config.toml
activation = "leaky_relu"
blocks_per_level = 3
dropout = 0.1
init = "small_normal"
orthogonalizer = "newton_schulz_5"
steps = 21400
final_lr_fraction = 0.01
Rows from block 5 of a small image diffusion model, named by matrix and row number. Rows with one number belong to one channel. Each number is 500 + 40 x the weight over its row's rms, rounded and kept within 0 to 999. All counts start at 0. Numbers have three digits each.
Before each channel's rows are labels from the 100 images, of 14848 (inputs lightly noised), where the channel reaches its highest value: "peak on" is the class under the peak. Only what is clearly more common there than usual is listed. The data: Sentinel-2 satellite tiles (TerraMesh). In brackets: how many of the 100.
# convs0: first 3x3 conv (model.enc.1.2.convs.0.weight, 96x96x3x3, each kernel summed), inputs 0-95
# convs1: second 3x3 conv (model.enc.1.2.convs.1.weight, 96x96x3x3, transposed, each kernel summed), outputs 0-95

peak on: clouds (26)
convs0.36:574549448561521569492513551539481534539487468468542477486580453501496460495488526535445439454523541492560493496491536519526453496405541453500462518542566499510535460471512554486454498455491403444499478527502473517469510539489530560458541559534504584523459466511530483480481485540460484390
convs1.36:499464467466487471506499567501499479535415468494474541468527537546519528492486507462503546520476260457526530514485566482426540481452450485515501480493501497508480447547563461468490458530514484493470499506466490502467496526497462491569464493512469445478491534427549491495494504508526496478

peak on: clouds (28)
convs0.95:491429484591499511483446537494544478554453473539531522440503563452532415408441452475464473550464503493462619470501541486516477508445501467479483516523479525475386509453531449491533501522430492555470525486489521484442531472487501496467483481505475520503479479502379529513480536482509520477
convs1.95:519522498549527486560534458531431518549594502495502502453490575529511466513537506581442440437559385484531475481533537545527486489487443509487480472531521459479496511555451515528556485460555541484513459455483525522504556500434521480501573530501462431482473541464568527509546541521440479443

peak on: clouds (86)
convs0.49:504477580474480520461456588453497481476467569481467472548450461517501599483559475504544561485469513515548494472440388520518531480499481482529504430486545541465445535471483515536528492496499469514459438492459506586535438493559516451507497596538571457472487512499467476533520529471529534536
convs1.49:579528486513490513584498492513506540500470516551537539508468521509508443457502525545500497418542262492530524501523540480529491511475485538538519531508500508527572496526527494516503484552509474516521512525536512523543568535541538538478513518492481530598511520535463513487513536509524469491

peak on: clouds (42); snow or ice (40)
convs0.77:555514483512531501494499496498500526480544510477468473534442498484499507507566468504544491541504506499482489507523474489435514513521529550460539460488455494516461468520488524505471520545453546674506519312566520504509544476535540501538539476505507499550518424482460444500488477436536522528
convs1.77:457505508455511470521511548540499520518483498514483496469494488637506479474392500518501486535460444504503494498493520460530553557542468517468514395450590512447557447510533445536477534450525491504555488466475536536456446495466493429551557531506472514541495410490513455405495530495489477505

peak on: built area (34)
convs0.57:469527528448487413519440443497535488457430548497419523486470447525497518482451499457566440513452510464465463497563513475462506561495477592498504515593463545514494489501508533537466434523453361443450488469461477466483542495496492503522550481482461446527535518500503544470482477533463456506
convs1.57:485515545486450401484507560463554514539520524482509510518504454501504550548477509463445565587478436411498535496461530516575522465497493486484449520440418492518536562444492504510517473556469393507535489455495497524549462420547502480498451428507508565490493513519481414515481483484508471519

peak on: built area (32)
convs0.85:476513515491543528485464514492465455443511473398524544425418548512574520503495476397508565526400540506497429522520566514486462505415463498546515549549475524480495530516503482543528482480541505532523486511502432575445444489482485515467492405447507509458484494484471536533443469468512502501
convs1.85:525515559441580551453439515505459508453533544478565480499471550468472569568563487499455545544521451498591466518498521523565475499468458441476473484477512454462546569453508496549452422524495472480537540437459520445558515493528492485494488420488559510549485538518419511501510507500540531525

peak on: clouds (27)
convs0.93:503492515471564500541464542464415507532525501512442446493498521544487526536475422505495497499468524495498422466531488497412454538510530478456457518534468514484478461498492492528535470454474498558339518464570515464455556484434462503535531568465491461541513500509479524482493547499522619509
convs1.93:459502544546519461512536488499525500495527541485536438550456472490511528516462525547450516433516473505467526525592467505530477530517505510465506383489585470511549494478574539556531458485451458459508505505475520546513570493518490416499523457431440519406471443446505495481543594554500513487

peak on: snow or ice (52)
convs0.20:516514527424550455524469499480478470525509535477535515465460549504454551449514477482452543508451501490484520469554551615497496518520452505428563485487501480530489512655510464549476466541507515505506457483456568475517516507529536510549488489497448391565575486493534478492531530479542468549
convs1.20:518515467538434557455570495509592503550441438548492545472491461542496453520598506497542522430512447444454442458491518502540488442502551511529494609476454502483468558496490553544501506561517480545482547486487481525498564495520559469530462469552507537549501519536454487490472462504505493586

peak on: rangeland (48); crops (40)
convs0.59:543464524505466458550455493542502521488580492521490520518526514489495497501467456515509543485397508489486459480521512481468483517482554512526450505496455413417489458485364499503428505521500433559552480527479509471538601550472493482462513472528539495535469473491440436545487470525473602454
convs1.59:566487463441503534450469489488452453509468510506504403513545460514475453470488472541491420546533552478501538403461450478415541422501480452479475486452467511556438445474544491504472523539485460480506525516475515494500515426465446510523514428538436575481490510515570473518437511505445479547

peak on: crops (37)
convs0.83:423454499488483473468440584510463488533538555484484524475454508454535530496511529578492478484488526501527492471488528508382448500495542473438539543490474452514520500508678472493541534522469525548423495600471491517504544514487522467500503481518475453484509497463445445522535511472539504493
convs1.83:455459518479515510495511457533483499497469563494487463487532526461480561501547564456445523474515400482520522515510434494576381518552491483487439530539529479496472522522404541513489486503539498469548504464445517496529467533418520537483539527481584538464508606519491566497499534507480422465

peak on: clouds (50); snow or ice (36)
convs0.5:470501505512524499513504545523427509499529509521516505464508552491465507491514439473372483504696536461443455502581516501445488516534481499466495502497484413483484475501450504506542472461487588527522498523596493449466476479474482515535504462481502452528534486497527521493494480546496518439
convs1.5:494500568489470500551485552509448545547537508530537521494495551502573509498471518542521561489529386484519492590516559523523463497517530517534465575523467449504460520462519518519464529611476496556531526492491527488542545497507488504486503518606502614533443556577505504498499559520507457505

peak on: snow or ice (52)
convs0.74:549490548508501557543517541474402473515536495540508553519475500473502499517556540556418542412521521507502491483434509544414492476506559521457506425504482526519463530561484474486490464504496522479517474609491542460525494496437540429485509441507508540443488413455525407487518496512543498450
convs1.74:526455493480453531478589478442495504602533429525556484522458470479479533482475585418454441580539518500533511465493433484499478469506504476524430482591508477496560484493528496536489472521481490509487526596451523508452492509492500492480428517505507477501542570452573560450550468526484539486

peak on: snow or ice (65)
convs0.88:543503459486471490518563456488503479505537493520474490430543467458526502520499572457460484454475519550525536536450494464503538527469491497450505525433507463481436498513504525510498498487562426536490442530441404572504407486545515553459487432440521577406522445520538573542477473525516449496
convs1.88:534542459552554520521495446488508505519443524505487410469429470575508477465479472497499490362510435504485523397475500530562470456438534521532517559443506422474524487501545542452489472534442532465491469482504486493460526489504527513522444533522527461578525537552508516457532509554529484444

peak on: clouds (25)
convs0.55:507485406521519521505519478458497483494469340454429553452475431544549502496523506552535536565557491475486522499463558511499497480483527447518491511524448438506478485494461529501473495517483497460484492418568490509436453496482500451471473519484496515441494483597597515544535543541527515497
convs1.55:552566578461437529540469512468497500499488488487577550465485519529439478509505450555592526527474386473528487518550580486444561531431479510456516536482495478510507517508483459516519478472463563484570498492578488494471485506475499487537487445485486526462490443584482439533526533483431439520

peak on: crops (49)
convs0.48:505506546506510498527479473490467460500526427504463502515508533535499488529456499527552430504492512527512514465498478519572426508496564548483486450492475564500503539532256474493451510489490487448512517481526500548541519532445511505513484556442514502524491497520471489468480479495533575528
convs1.48:530518526538490438564471531503496432527471485468541504431505482501515532481487462457477429474503418543487513479496525455499612553492496506506493454538461484468521398468586531465503544569464475588545485469544539568460501464536501513510518517593498478523506470532511506464491567477417462487

peak on: snow or ice (80)
convs0.17:543525505433568528525534468563513508469439456530478528481521522497479534523520515508490478473468526477523548418548489545446500531462492489462548492511503453526465549550492499575438508498482412482534464478526546472525517514510495608573460451607525427476523479453488574523552571496486449514
convs1.17:514507541489466565564491506482502515510534526545558577486438486497532464505482518513572431438572493530504455437493540510526559487531560534528540550429498510524528441495531557481563499540523491456471526595520529494511586521487555532521558520429530527566509584532459534468465471516508541491

peak on: water (39)
convs0.22:585561583475505469500545566520530393465477510563557501506499512493443523527484493493495544450506502496466538530484496511468491471536492491468552457484487490542559585477504497514520431560469591455468508578511567471535506528535529395519495437534449483491498534512472437518547523478496492560
convs1.22:463462471473489470521508464529524438470507528496512454526600536556495489485547524512481468492448498495488558528621509530555480539470519491502468552456507542468457425469587463499506511422473589505492465550539549495489545480529496473535457557513424488457497582533468525551489501552440540463

peak on: water (53)
convs0.86:487448469464446511459535528536544463491443503542531506545536517570532465492503503479454517501509506567548506511383550535514596416517456507504531496371486487499538512511505457481484515506531577449490466505604508526504499518486471443517505531506467408472503495525497475424546550488473486482
convs1.86:499525507484515507508512513518474527462485521491519496490500495522506534530501549479494514497491231501518469504560506442514532523472498558531501477575489581572510493466499495524503506530455550525526452528495480552502460505499538446490528446502553488497506478504543509550531502519516469465

peak on: trees (48)
convs0.62:476517494461460479423514506520505487429471522544505522453529525462483503551511540516514429521474482465534500439461519564476487519622519505524545459467571438538500504506516567505486515568502570470514459472507571507533498545409454451539468506511573446540476576505525442454524481559450519540
convs1.62:530480491544527508462504460592491593446464501563466465460519504585489475472463522537486560415452455529506502524492483497530466518537527555508495448526556500566484393505470468492535529504463485573503483539491480559528490550515453484492590532493499430523480514452518477489558562576449493483

peak on: water (73)
convs0.42:569519492477514465455445461574526455511487456472464440529501489494521507513537582493443451422540514526522526468556493483407496487498451521563492476507536480462475435513601564506564470501486497453422427566562464488526487469486490519469490460498499536562521447509457523461524501501494413539
convs1.42:395448489498476501494508501442492473488496484478468527483486510464487478472465530412506477457414644483484507463503514520513444462532491425477488458510490508461490375528432485477482508477481471434560463465490524543439447499439552451529515467503527449486506443538558485505515486472487532466

peak on: clouds (61)
convs0.39:527525500468509502580542546527494491403462490481498448554521531511431485491512580492504491427503500512464480431483539508492513507493580474543490473465500552517536512510506468501517532508514467514530543527443501472549474535517501503536436433545497288489518524474500504467511510458531508535
convs1.39:556456530515446540423563535457510545501517527486512518577572474460524540566514561456539499578505335516496532567472497499576509481482514540527511575484527546507509535522546524492500487464555491510517462551529509566526563539497473511484500559499546533521480530480503504483464477508546500457