Weights of a small image diffusion model.
Training: normuon at rate 0.032, batches of 256.
Rows from block 12 of a small image diffusion model, named by matrix and row number. Rows with one number belong to one channel. Each number is 128 + 32 x the weight over its row's rms, rounded and kept within 0 to 255. All counts start at 0. Numbers have three digits each.
After each channel's rows are labels from the 100 images, of 14848 (inputs lightly noised), where the channel reaches its highest value: "peak on" is the class under the peak. Only what is clearly more common there than usual is listed. The data: Sentinel-2 satellite tiles (TerraMesh). In brackets: how many of the 100.
# convs0: first 3x3 conv (model.decb.0.2.convs.0.weight, 96x96x3x3, each kernel summed), inputs 0-95
# convs1: second 3x3 conv (model.decb.0.2.convs.1.weight, 96x96x3x3, transposed, each kernel summed), outputs 0-95

convs0.66:067113078122155084130194062110146158181120095070121112151141130086099099128087134193137129131159150155124203143159097128101113106119118135053146133156155116092153126116133130173133070153142145145114189186087106160120142112158161105152113109165129164159152141129194161059113146096126119089
convs1.66:128115152114167088111084167096128171114151126123063162132111142134148102117126096135100156138148141094102128159173129076125181135013131095150112110161123108075164133094131133171090177100139127130170119168107109173074122050133138156134168054144127134138122101112215096105140171143127100109
peak on: snow or ice (49)

convs0.25:114129112079124145113167150083122068142150120160172092143125063106117127168213167155141106112108099111100197146105136144169153149107095154121153131098095128153099096100125164127100136151130144136095085198121115062125097132136137180146109242077111107181157132147096144137151105106146094094
convs1.25:119119115147140118178157141158142172143194134150061157134108158135118095174108166166121122091144159060138076114193173098141125130189171099127114078134178161103135106161129096164158106104148112143170167071146162134093176128125186094163149108117114144035149154143178079129133122141141152132
peak on: snow or ice (56)

convs0.53:089148108106106136093145132170189121173112140082133184112097124112146122088103200137155124148129140118042118124180144126106087123133108114142163140123143060109084151151102086122194182134121146111130100230043085142129158139116096166153161130111156124146113151123159125132123129049122125099
convs1.53:137128125125119072211126118127106103151126135103117133180125122044166106190082158154138124108153079141101167121119095151158095150129103121140150142135115198138092088098224101094071139165149173064078107080176158125152106132118120165106168112119136168102096104101144154142140120079097122151
peak on: snow or ice (45)

convs0.73:088123229126096116096140150106131118128076124084167143151117091062081115099140169135137108168107117127118067151091141155171120136126138120107182159138134172156145100184121117145117089142139091135027148145117088121140079144130141098113056206178126103141124160131119177154151104101136123094
convs1.73:156116062152160104160202117137125196127169118118087166108146152139127106175112171129125153107142158104122099137200123122111160113155103118196126091146145146093124150081111157159154125074138122116210075093149151162117132104107154105177143116136121160077164120112187117138082173217133133121
peak on: snow or ice (51)

convs0.79:127132114164150149101167094132186100122105111101096174144110039169080140088131147113138174163194146156124115138171121110141171149172089129153159136146063146110071143069132130089119159122110124146141081137166162161135149146160071138136064106141138156107132123139098020102092169128132144132
convs1.79:152113159058113122163130143090131092088131164135147121127140079116195138122086131121110139125125099195120079133121108086137115151042123088161123139155096114116104048178137128073143133101155114081091085150101093170130096136109141131112185095153100132164158138091161122071150057186091096124
peak on: snow or ice (45)

convs0.84:092112144079124145086140114130142099156176122090113083092180182120119148127104110126150132118124130104104094124089094085179175144077119114109165129129126195082099144095118198126150145162146097131132160131180181103130141127142047047090137174111113153094165184141172160128100084171136151082
convs1.84:114125121159126181073124146107094110199088113104170159103179155071141104122179187101095139145125171088137153156083136102184106152111195073160123104084112153134131152103155129096144110190087146108109159086152157103075174140149088125117153136110109095192133103144142168106144111146063159135
peak on: snow or ice (46)

convs0.45:094120175128107140145123152085071171085072118174045134110128106056063113143150086139125087127166102126102122103101150084094140139078182124112155130155101139152121155153144119146159181111150120164147137183186152114135140116140079063102104159084094144079193177128110123156138116135152088142
convs1.45:160119115134139121130097076168135042168083129100193131134100100127223102068154131161104168123160182166115141131117091130160151119100087136110131119082150119173095121137136163149096134181079157154104192160077111154090131110085117131075174094124149124166127161146088177134126127114080143136
peak on: snow or ice (36)

convs0.75:132136090118143095158116112177110166149127141135104110035116075161083137044081063092125156131085148091140119132146094138160096106085146117128162117146115082106148178180143153164119151079135134087164130120078082131132111121100122040167100085093130064125137150148121084120175159118134140134
convs1.75:133121142105128121169165121156144115136153142186107125152165085113177142156092123129120118118167142091155113060181141117090149048156157119154095125173168133057119112155102135168115155073132099135077117193129130158110130142134152210164159091148141185072127124083137180154080150149192117137
peak on: snow or ice (37)

convs0.28:155136146173084133086137130156118165130079112122123157123102111050136117123131151163138161117120153090115198146073127069119098138041099116121117145110042075103089100141073140153056142098151169147096184077140161109128096116116177082138101146108182100142134140134110102168134169119140126149
convs1.28:117181108106171129148122153126147121146181158146183133139231081122138165149110152117184141127146161133120115114208198114145106142098149116153143203102058179130145154145165121104218126131112146110161068160153134163154100160158175117124154155161112140122122180139129127120139170110147126126
peak on: crops (38)

convs0.2:126106079087096135180103090110141117140151121148185111121125123138110121115121165112134187127177124161152162102162210142108175117146082097129100124216126086137134118076153110092100098098175187151117098139139112136133160133149120165134064172172102116155065159132117104157043174125139099167
convs1.2:119137145135154170117056145161106107124137142163026169162124140108129073113122180142095119106140199090142100149107164084184117108114195093102187059087160137156143123140102143139128103161075135130139129087155153142082146102115146117136154047121145158099162154147124167100153110164095131108
peak on: water (28)

convs0.85:136102159172158130062170093121143176170118159159112087155124132048100117138105120175117149183121137097136186194105127160073111112106061155156117127085126127121119143072081112144109081123158051194146151095061147105123126116147100101134123126098143143114125169120153178112143139131119113065
convs1.85:150137096120134089207098151108106128146141082103174151086142147158060116142161129103134136144147084093088148147191072098137079123138177130137112121126138165073133141169103100091143157137131217124120077164195103110149106145131106169104131104107121153181162060099176148132157112134132185166
peak on: snow or ice (60)

convs0.22:143138061121120140070164063179086162134128131187127146192173185181121148138195130093140154121085138112155152127137091123181118132134189141171135126110082151087112146104146123107147149081153118149167128134140111152135137133145129051146104127111078179051109101124123075117128128087120075093
convs1.22:144145140133099137145105160075061161119170085140096156100155170060164087166139132164032154094130176161175113071118161162119133114172157098096139160125113102157167084149120139154069126123104149153104104124140142159139134089122149127087136120065203100101149130186117142140077134144118137087
peak on: water (49); snow or ice (35)

convs0.34:081121091181072124166158138117164147198137104121121098118113111110112127162101092137097146129133098115153093110137143107049109119095047112186120113124096141167101103084097092182159101129124067181167112086103122110116185101083086085182087113111173099112138116125091084142145182105128153135
convs1.34:118161114064168180170178196169156193119162164126165134124144121105142230121128138141196103098095152169120129163158135152172105169117121142155162180111124145136179109143140134106126157110155173089133143169145134109169098200084179136105152135119097147109158106145152132124136085173163146117
peak on: crops (40)

convs0.52:218123112150136095159203094124138113107102162185116169115139073135113142179138112157141152120126127160168090141106107105157130132090196053100177134114166120102112125113124114123086130142097127164136072111128135091130164134136160170077097111104066096135152165132088145143113123170135025148
convs1.52:106103187131100089152100159143136073145185132131140162168120118176130089092147159160121146099130117206092138106084120155087120091117163115118162088186105108154107109096056158105144067109109147114123118113135129139122161146152133140159108116128110135104131207142162101115117142214060212102
peak on: snow or ice (37)