Rows from block 10 of a small image diffusion model, named by matrix and row number. Each number is 200 + 40 x the weight over its row's rms, rounded and kept within 0 to 999. All counts start at 0.
After each channel's rows are labels from the 100 images, of 14848 (inputs lightly noised), where the channel reaches its highest value: "lies over" is the class under the peak. Only what is clearly more common there than usual is listed. The data: Sentinel-2 satellite tiles (TerraMesh).
# convs0: first 3x3 conv (model.decb.0.0.convs.0.weight, 96x192x3x3, each kernel summed), inputs 96-191

convs0.47,169,206,201,219,223,202,114,237,128,202,221,272,203,254,286,204,268,237,151,204,211,169,279,229,71,158,263,160,331,172,141,89,271,235,81,174,212,204,74,222,69,192,193,228,167,117,125,202,152,221,268,175,183,218,213,191,176,277,253,235,142,225,160,170,268,176,177,176,260,212,292,183,236,200,153,138,210,192,166,184,185,136,291,127,234,198,256,226,272,241,241,231,171,238,251,392
lies over: water

convs0.90,236,125,205,196,180,231,240,184,171,190,163,297,101,137,276,236,317,201,168,119,331,266,194,205,162,201,290,159,295,267,179,162,173,244,257,195,172,175,162,186,122,243,305,290,257,164,104,217,202,203,186,136,136,194,300,191,180,106,178,208,221,122,205,294,320,222,245,243,167,171,195,171,117,235,196,181,154,277,186,205,183,241,152,313,193,104,156,188,219,187,198,148,126,236,241,181
lies over: water

convs0.61,192,328,142,293,155,204,122,214,288,185,161,237,51,172,141,243,160,242,251,117,111,232,136,220,235,283,219,216,127,140,176,159,259,236,173,241,191,205,147,215,305,229,188,159,163,236,143,215,276,98,227,243,109,271,223,180,260,217,181,96,209,227,73,174,164,174,154,259,174,241,193,104,192,173,200,193,266,127,241,149,139,217,131,193,165,220,213,257,292,108,180,126,179,236,223,201
lies over: water

convs0.51,191,275,109,191,73,171,184,178,185,172,219,252,145,260,248,165,247,296,207,232,214,161,104,242,203,204,301,207,233,135,140,118,129,173,160,225,245,174,155,175,118,222,143,129,196,239,237,214,73,180,220,226,189,145,214,113,176,152,115,183,255,150,111,95,114,219,185,154,199,201,103,132,200,187,236,131,268,161,235,218,271,178,177,146,131,165,263,231,173,239,158,201,121,186,160,214
lies over: water

convs0.86,162,305,260,141,181,217,271,201,215,155,196,152,123,163,169,230,172,196,200,231,200,164,51,74,145,238,141,133,262,139,125,223,301,201,299,67,187,182,177,231,242,228,229,210,207,302,192,214,222,152,199,142,271,115,213,251,193,263,322,117,238,143,242,253,159,171,131,274,177,207,214,201,217,231,177,200,135,196,200,93,127,200,180,191,193,141,183,202,147,315,97,241,141,195,232,236
lies over: water

convs0.49,189,358,206,159,149,219,133,133,129,171,251,165,72,236,197,172,105,205,166,196,228,119,201,262,201,154,246,152,205,156,125,153,259,256,203,89,193,188,247,189,291,167,208,254,190,257,310,180,305,115,140,144,108,184,176,207,193,210,246,183,177,226,167,72,210,232,187,226,242,214,188,217,197,236,293,230,291,248,198,179,111,242,80,289,254,154,117,276,169,223,186,206,238,205,197,139
lies over: rangeland

convs0.1,209,217,91,207,148,111,168,246,233,71,139,266,322,155,222,146,208,269,190,237,125,230,133,134,260,245,132,219,199,185,191,212,227,129,122,175,293,181,234,206,226,206,263,232,205,162,185,201,154,270,169,227,206,162,240,287,178,181,168,261,228,110,299,227,198,117,83,174,216,150,192,299,229,135,194,181,127,208,219,163,200,244,102,154,132,262,285,207,172,141,277,217,203,196,214,348
lies over: water