Rows from block 14 of a small image diffusion model, named by matrix and row number. Rows with one number belong to one channel. Each number is 128 + 32 x the weight over its row's rms, rounded and kept within 0 to 255. All counts start at 0. Numbers have three digits each.
After each channel's rows are labels from the 100 images, of 14848 (inputs lightly noised), where the channel reaches its highest value: "peak on" is the class under the peak. Only what is clearly more common there than usual is listed. The data: Sentinel-2 satellite tiles (TerraMesh). In brackets: how many of the 100, against the usual share in percent.
# convs0: first 3x3 conv (model.decb.1.0.convs.0.weight, 48x96x3x3, each kernel summed), inputs 0-95
# convs1: second 3x3 conv (model.decb.1.0.convs.1.weight, 48x48x3x3, transposed, each kernel summed), outputs 0-47

convs0.27:150129133168153077097075145132155090112129081143109117143122064087124160117057177166138152053097137107169162165167103159123079116100150213156106081105118104125064115117135075116143098086135104156145111158184115124123132153114111131144153176136126111117225175131125151120093121127128099102
convs1.27:123131111122113150146056118145155107106068145178078141088108176092119137108151109132128108119060161078139103107124119169045132160091109113123073
peak on: built area (32 vs 5.5)

convs0.44:139147098174127166156207093112161166120201111144112121068107160202150111154154089100119114163105130131154162062103151120127142080133087059121123160114184114127157127147115142135117156223113168123138159113096129125135136125141115144101128101112095162121064088098179128075133103156079107165
convs1.44:159077157098111110112143101134097143050213068169073113143102143134089132123137134127108112138132125128079176107091120092180143090118139131107080
peak on: water (54 vs 10.9)

convs0.16:122139058144169136087118122143154134157118160129128118098153126121146139139093139115159130115130130139088146170114142145165122150068174028133127095134129161118095107145132127091124155126135082139167117087100157134180122127094091106117131077114153139071130124090098095121090100016197215077
convs1.16:127108101126140134109123118187090113120115123146131126124081000159105128123109103123145126110141115121122118126138099104127133118140109107122125
peak on: snow or ice (46 vs 13.9)

convs0.12:152126163141158131099133152134148127091021125181097137095145126124109143144143117131135180128101130130133130070228133141130168106154139119141108138153134089133149131061157118150137148138144126148156108126090138107093054145072112136085089098116143023096166054101126125131168185116132122105
convs1.12:133123139061158144124117121137143128113123126166119118113117051118125094163013104129081124134131158115105119126016151095121128131125118125133127
peak on: snow or ice (37 vs 13.9); water (30 vs 10.9)

convs0.4:143179174123121133152110175133171187114140155084102121093126137130099123093154168143107110167176179151112139079154136160139090164124105143089155097101104077118068099154139131131068125129141077053150156107104110123147067119088069084091101117121127190087124051125130074125118105095123101082
convs1.4:136174170164167126134183137138146136180140150135174139138135213153178120148189172165165129136169144143151135159191132160156150174140143148141157
peak on: rangeland (63 vs 22.9)

convs0.24:137104112091147087170157120082134136133161196152132057079113115150116102078115038099080112067084162203076115149119112069117121090116114157109072093139130121117127103173149106097076103139099148161118130128202136113126134131089129096195149135099120092140093106167128145139139131145126104091
convs1.24:134133122126162152134135094121187098122179144122165139119201174047141142128172085136148122167144156180064147152158084139126159131122142190123134
peak on: crops (36 vs 17); water (29 vs 10.9)

convs0.46:161144155137117179198137163113122118128149167046077105120148063096072100183137123145134107164197156195149161153112108073139124102158118122116131093091156111126150102084100089170108096172106144180117162077145096135197117157141066094135119124149125149107138130120139083144097152134166108095
convs1.46:146131186094094110162107172111172164094119189137137131149145056154168157121077124134109158141132077172155156134161140126158120174104161072177137
peak on: clouds (56 vs 2.8)

convs0.13:123113112100100071069102169084087108118117154165113152089150157146096147152097076143098128133129157124102116078036103127148073061139115146135123162105158131087105107166121139127140049147122108192069129104104122105140104131155148121139128078166131165209153132117140164059109103105124179112
convs1.13:120082117192131120118130127137157066163128107156119119123127139122107142124109122069179120088166097127171108113160052201140059128139132155122071
peak on: built area (63 vs 5.5)

convs0.22:153086090117124098103125067172126157144085050129158125148142147144189111062130134123081095067157070091120112146167050191129116142135147163071135086157147088136123099070135135111113097108080109109146137117141154111083118090139185130144125123141119055122167166133121103132150141143089160084
convs1.22:178062183100101147117170134107144137127147132144158095159145133112087133116078109103075145156089182087114168129114147120118106152168069155063090
peak on: built area (33 vs 5.5)

convs0.25:134168128073130122165154114093163160118057180110114126089000118153122109078129149112144096135124139146132155165147143086183148129137138171136116111143133159139120124104106158084121174123161060127163116140159194130118105036131126080110118157130083162114116106134127120154122163136138161124
convs1.25:124118138115146110153158146134092122131139180099126090156156113098081126136245125102123131159150135113102159166171075082136161075137186136153155
peak on: water (35 vs 10.9)

convs0.41:124128167154155136146125137151137129149081171118102104091152087110154081073079141114116132134110142166120135147179123048056131142068128160091118045153101127180126092131140150098147141140129144139150088128145134080147097118172167191138144155134117043124148035136116134151143155108106193116
convs1.41:138138157049126159144091073143100114098172123115070171147099158147123148089061161128126123135112113170113095185096162133086137127108141093142065
peak on: water (29 vs 10.9)

convs0.36:159141162111158080149166160120165165115074179138145107109065119133097157107132150176143079121150148168148137103140104158169100118151150127089096060123153095141123150102150145120181121143140130096151129132050119132128018114026150120127080145112101113130112070146120082105099143095102103106
convs1.36:108115158065155139126061126129100172118142174034097151072143145097118092166146132131120114154106124185137171113106114149143119103110170086177130
peak on: water (38 vs 10.9)

convs0.33:128117125095125112158134135095135148124111132096122178074134158136151088134177060124046136126146130168111116103134098179143153119131113137094111112161142152134083118029139165111112157144091112116158123174142060186120139131154096231117112058110109062157094133110072147144111145133100121153
convs1.33:149103113122186109139082105134164014199060086137118138139143134112109148126068140114154134104135102114137124104186131135118110152137090105153115
peak on: snow or ice (56 vs 13.9)

convs0.14:116127130098114145152153129144114146107043177100138124096090124121166098045131031128162137141142158184142140165101127141151133121132117196119142028146195132126132169084173170124167168141154116121158109147163127125103078144156157157120120091133112102151142140058099098141085151109116109118
convs1.14:111112113126125116174091155103154090162084089163098164088143092097185080174080129156158127074069131132112139116092082146096113064130125117156150
peak on: snow or ice (55 vs 13.9)

convs0.8:130144136042120156176152124165137168146115068046130107080091126104052134082132170119092106141167187050145107151125171152046139125155125130123168078120118100158158091117161151128125169138126126149142097145144121149136059124106096167140090113133136119090161128127152099194122124119103114104
convs1.8:126066099135113108100133136059109146115128114095066121126140029087121142126076099081128126136112097128125103073077090173104112121090131099147120
peak on: clouds (77 vs 2.8)

convs0.43:128169163116114129205221112110196159117090124137093120060118131205130062104166141068086164172117133140163163108136124122127126111129091103112123146144155115113152121088113165136116141203216144098154139122125168136100106056120112146131088129162104143120120141111148105101130106096096127095
convs1.43:156122141150141123065176142160066147102244075091133145097130186118128131141143120140109140138118095118173128144083115148171124117122152095130091
peak on: water (52 vs 10.9)

convs0.18:131107110068128139175186143142160134098146102124105088087156121095064085138100180111049097159119150087141113150188116190151127094147103203040063069166144112132128133119150128120102162149159132136122111141060132123125104132142140178106143120098154048115090117132112128125145143124112148108
convs1.18:115096145128148152133179172127081180144138175095116117174135044131098135106096122124085121142121188115091182095082131101194136080151133134120137
peak on: crops (43 vs 17)

convs0.37:127115132086123102154165124119150132152136158146136116111099149153129077126128177125079101138153113058137144081142162109144137120130113108119103131141151097121079143229124122114153121123132183112102130132074056067114137190086096232075118082107131137141089056122151124086123124134146065156
convs1.37:143084122117118151132087109143119098131113131123138071149148120108114128117155122150100119124129155088139132104148119148072114166182000170066100
peak on: clouds (37 vs 2.8)

convs0.9:144134081112112072109091104091101119130061147136160122179130148158147176118076172150144135118139144171154138137130141063173099117113113167136105118189116133108107102085177114093138122106071093142141125147226061111054113128097058133097091105178118100126096112138126151148096173114168117131
convs1.9:131120175113081140142161096122154115156124053160146128088146169099079118124061119142117133039163154114118116127171117118056132172095112117151142
peak on: water (30 vs 10.9)

convs0.39:104124132114126055119135096113114131133090114123117068098095134164126069191097029131180079112130145043066125174154157054200148148110087169094083105151129135163133142114129166090175158120117133134121111141090125098121129134126090163101122105115106126140188121156111126112170118096123120112
convs1.39:139153160111154121145133097136124157095129124161125143105110178148140094163140134146114145128180078047219158126137092211138125140154127121154188
peak on: water (29 vs 10.9)

convs0.28:129136091101083098170156095054131129180120098147155115079116093165117112085028165136065103083149110069140139163177134149080089127099151124146062101115154134115138138175131099124168092105151143152143123116103150120091064092102135106127112137185116143106157126128135079096080115161113100082
convs1.28:143140153131068096126111165067178073146131092128143157129066165189127158096045125119148134118091128159161112134178168156115139163113146097140133
peak on: crops (73 vs 17)

convs0.31:115105125106132087175164085116113126118092181106139116142127115159154134117147102098167108095153134192115143199129131099191163134125125190133098128195148110116137124138110130128138189118142167146117060071174153078087109116129079160153084069103095115097208154147119101086132118160136148055
convs1.31:141146130088120148068156066123203146138100102199120117125128185111105122152095118143114162161092149122129088059194147108115120151138079125125146
peak on: water (35 vs 10.9)

convs0.5:115155085059154118115141132076123105109125063122103090110114147154123121126051199115080074097149153077095100166127108152116139074142109175103102147156147111115140119167130133132078166149083132154111130160133128094135142081090120137129117141073084157172124105153143191123238144149087136120
convs1.5:144113086154160075158132157085130120140132087141132146102199181045197098168071139137149126098128104139137161140112113146116151073158156135152131
peak on: crops (60 vs 17)

convs0.0:116120125142114076115092116133115121089102116159123112132111104134170174096136091126129075038178150107100113163137064141128047142108152134153165074103143214147117144113178171108090103114102083161106107130098123148143133125166092088130144137119118170168220134133091180123100127082136173141
convs1.0:141121043180124118131103117134114139074126146125131121133125129118094125133160138076158130128088051124180101153174075202118116146129086154077107
peak on: crops (38 vs 17)

convs0.10:128142118162102051078095209095132155080152141106154114100134114139138126193128114168140116099141109188131138118186101109183137120144091141148085255088105133111102125140125152100153133099133139131128096134099168124161147137126154117150105119150177198164151109146156132167123048150126128145
convs1.10:106157090099078157101091072152095118096095046143090125075143095070166099147066121112113124116077119127107101111101118133123110145082112087128106
peak on: built area (25 vs 5.5)

convs0.47:149178148157134132123152149141170146115074099064113117094104091074104127131135185078161168069104153099138148111147100210156125123030121180123127118153146115135113096074115117094126158128163151123110116193197122094142125159186141148141180100124128093125179133092097180156139125101128148128
convs1.47:142088172116110129110138112129113166165174121073136120174142076141145119145122134161143121148080183079189127153044115163173145081174140115135156
peak on: clouds (72 vs 2.8)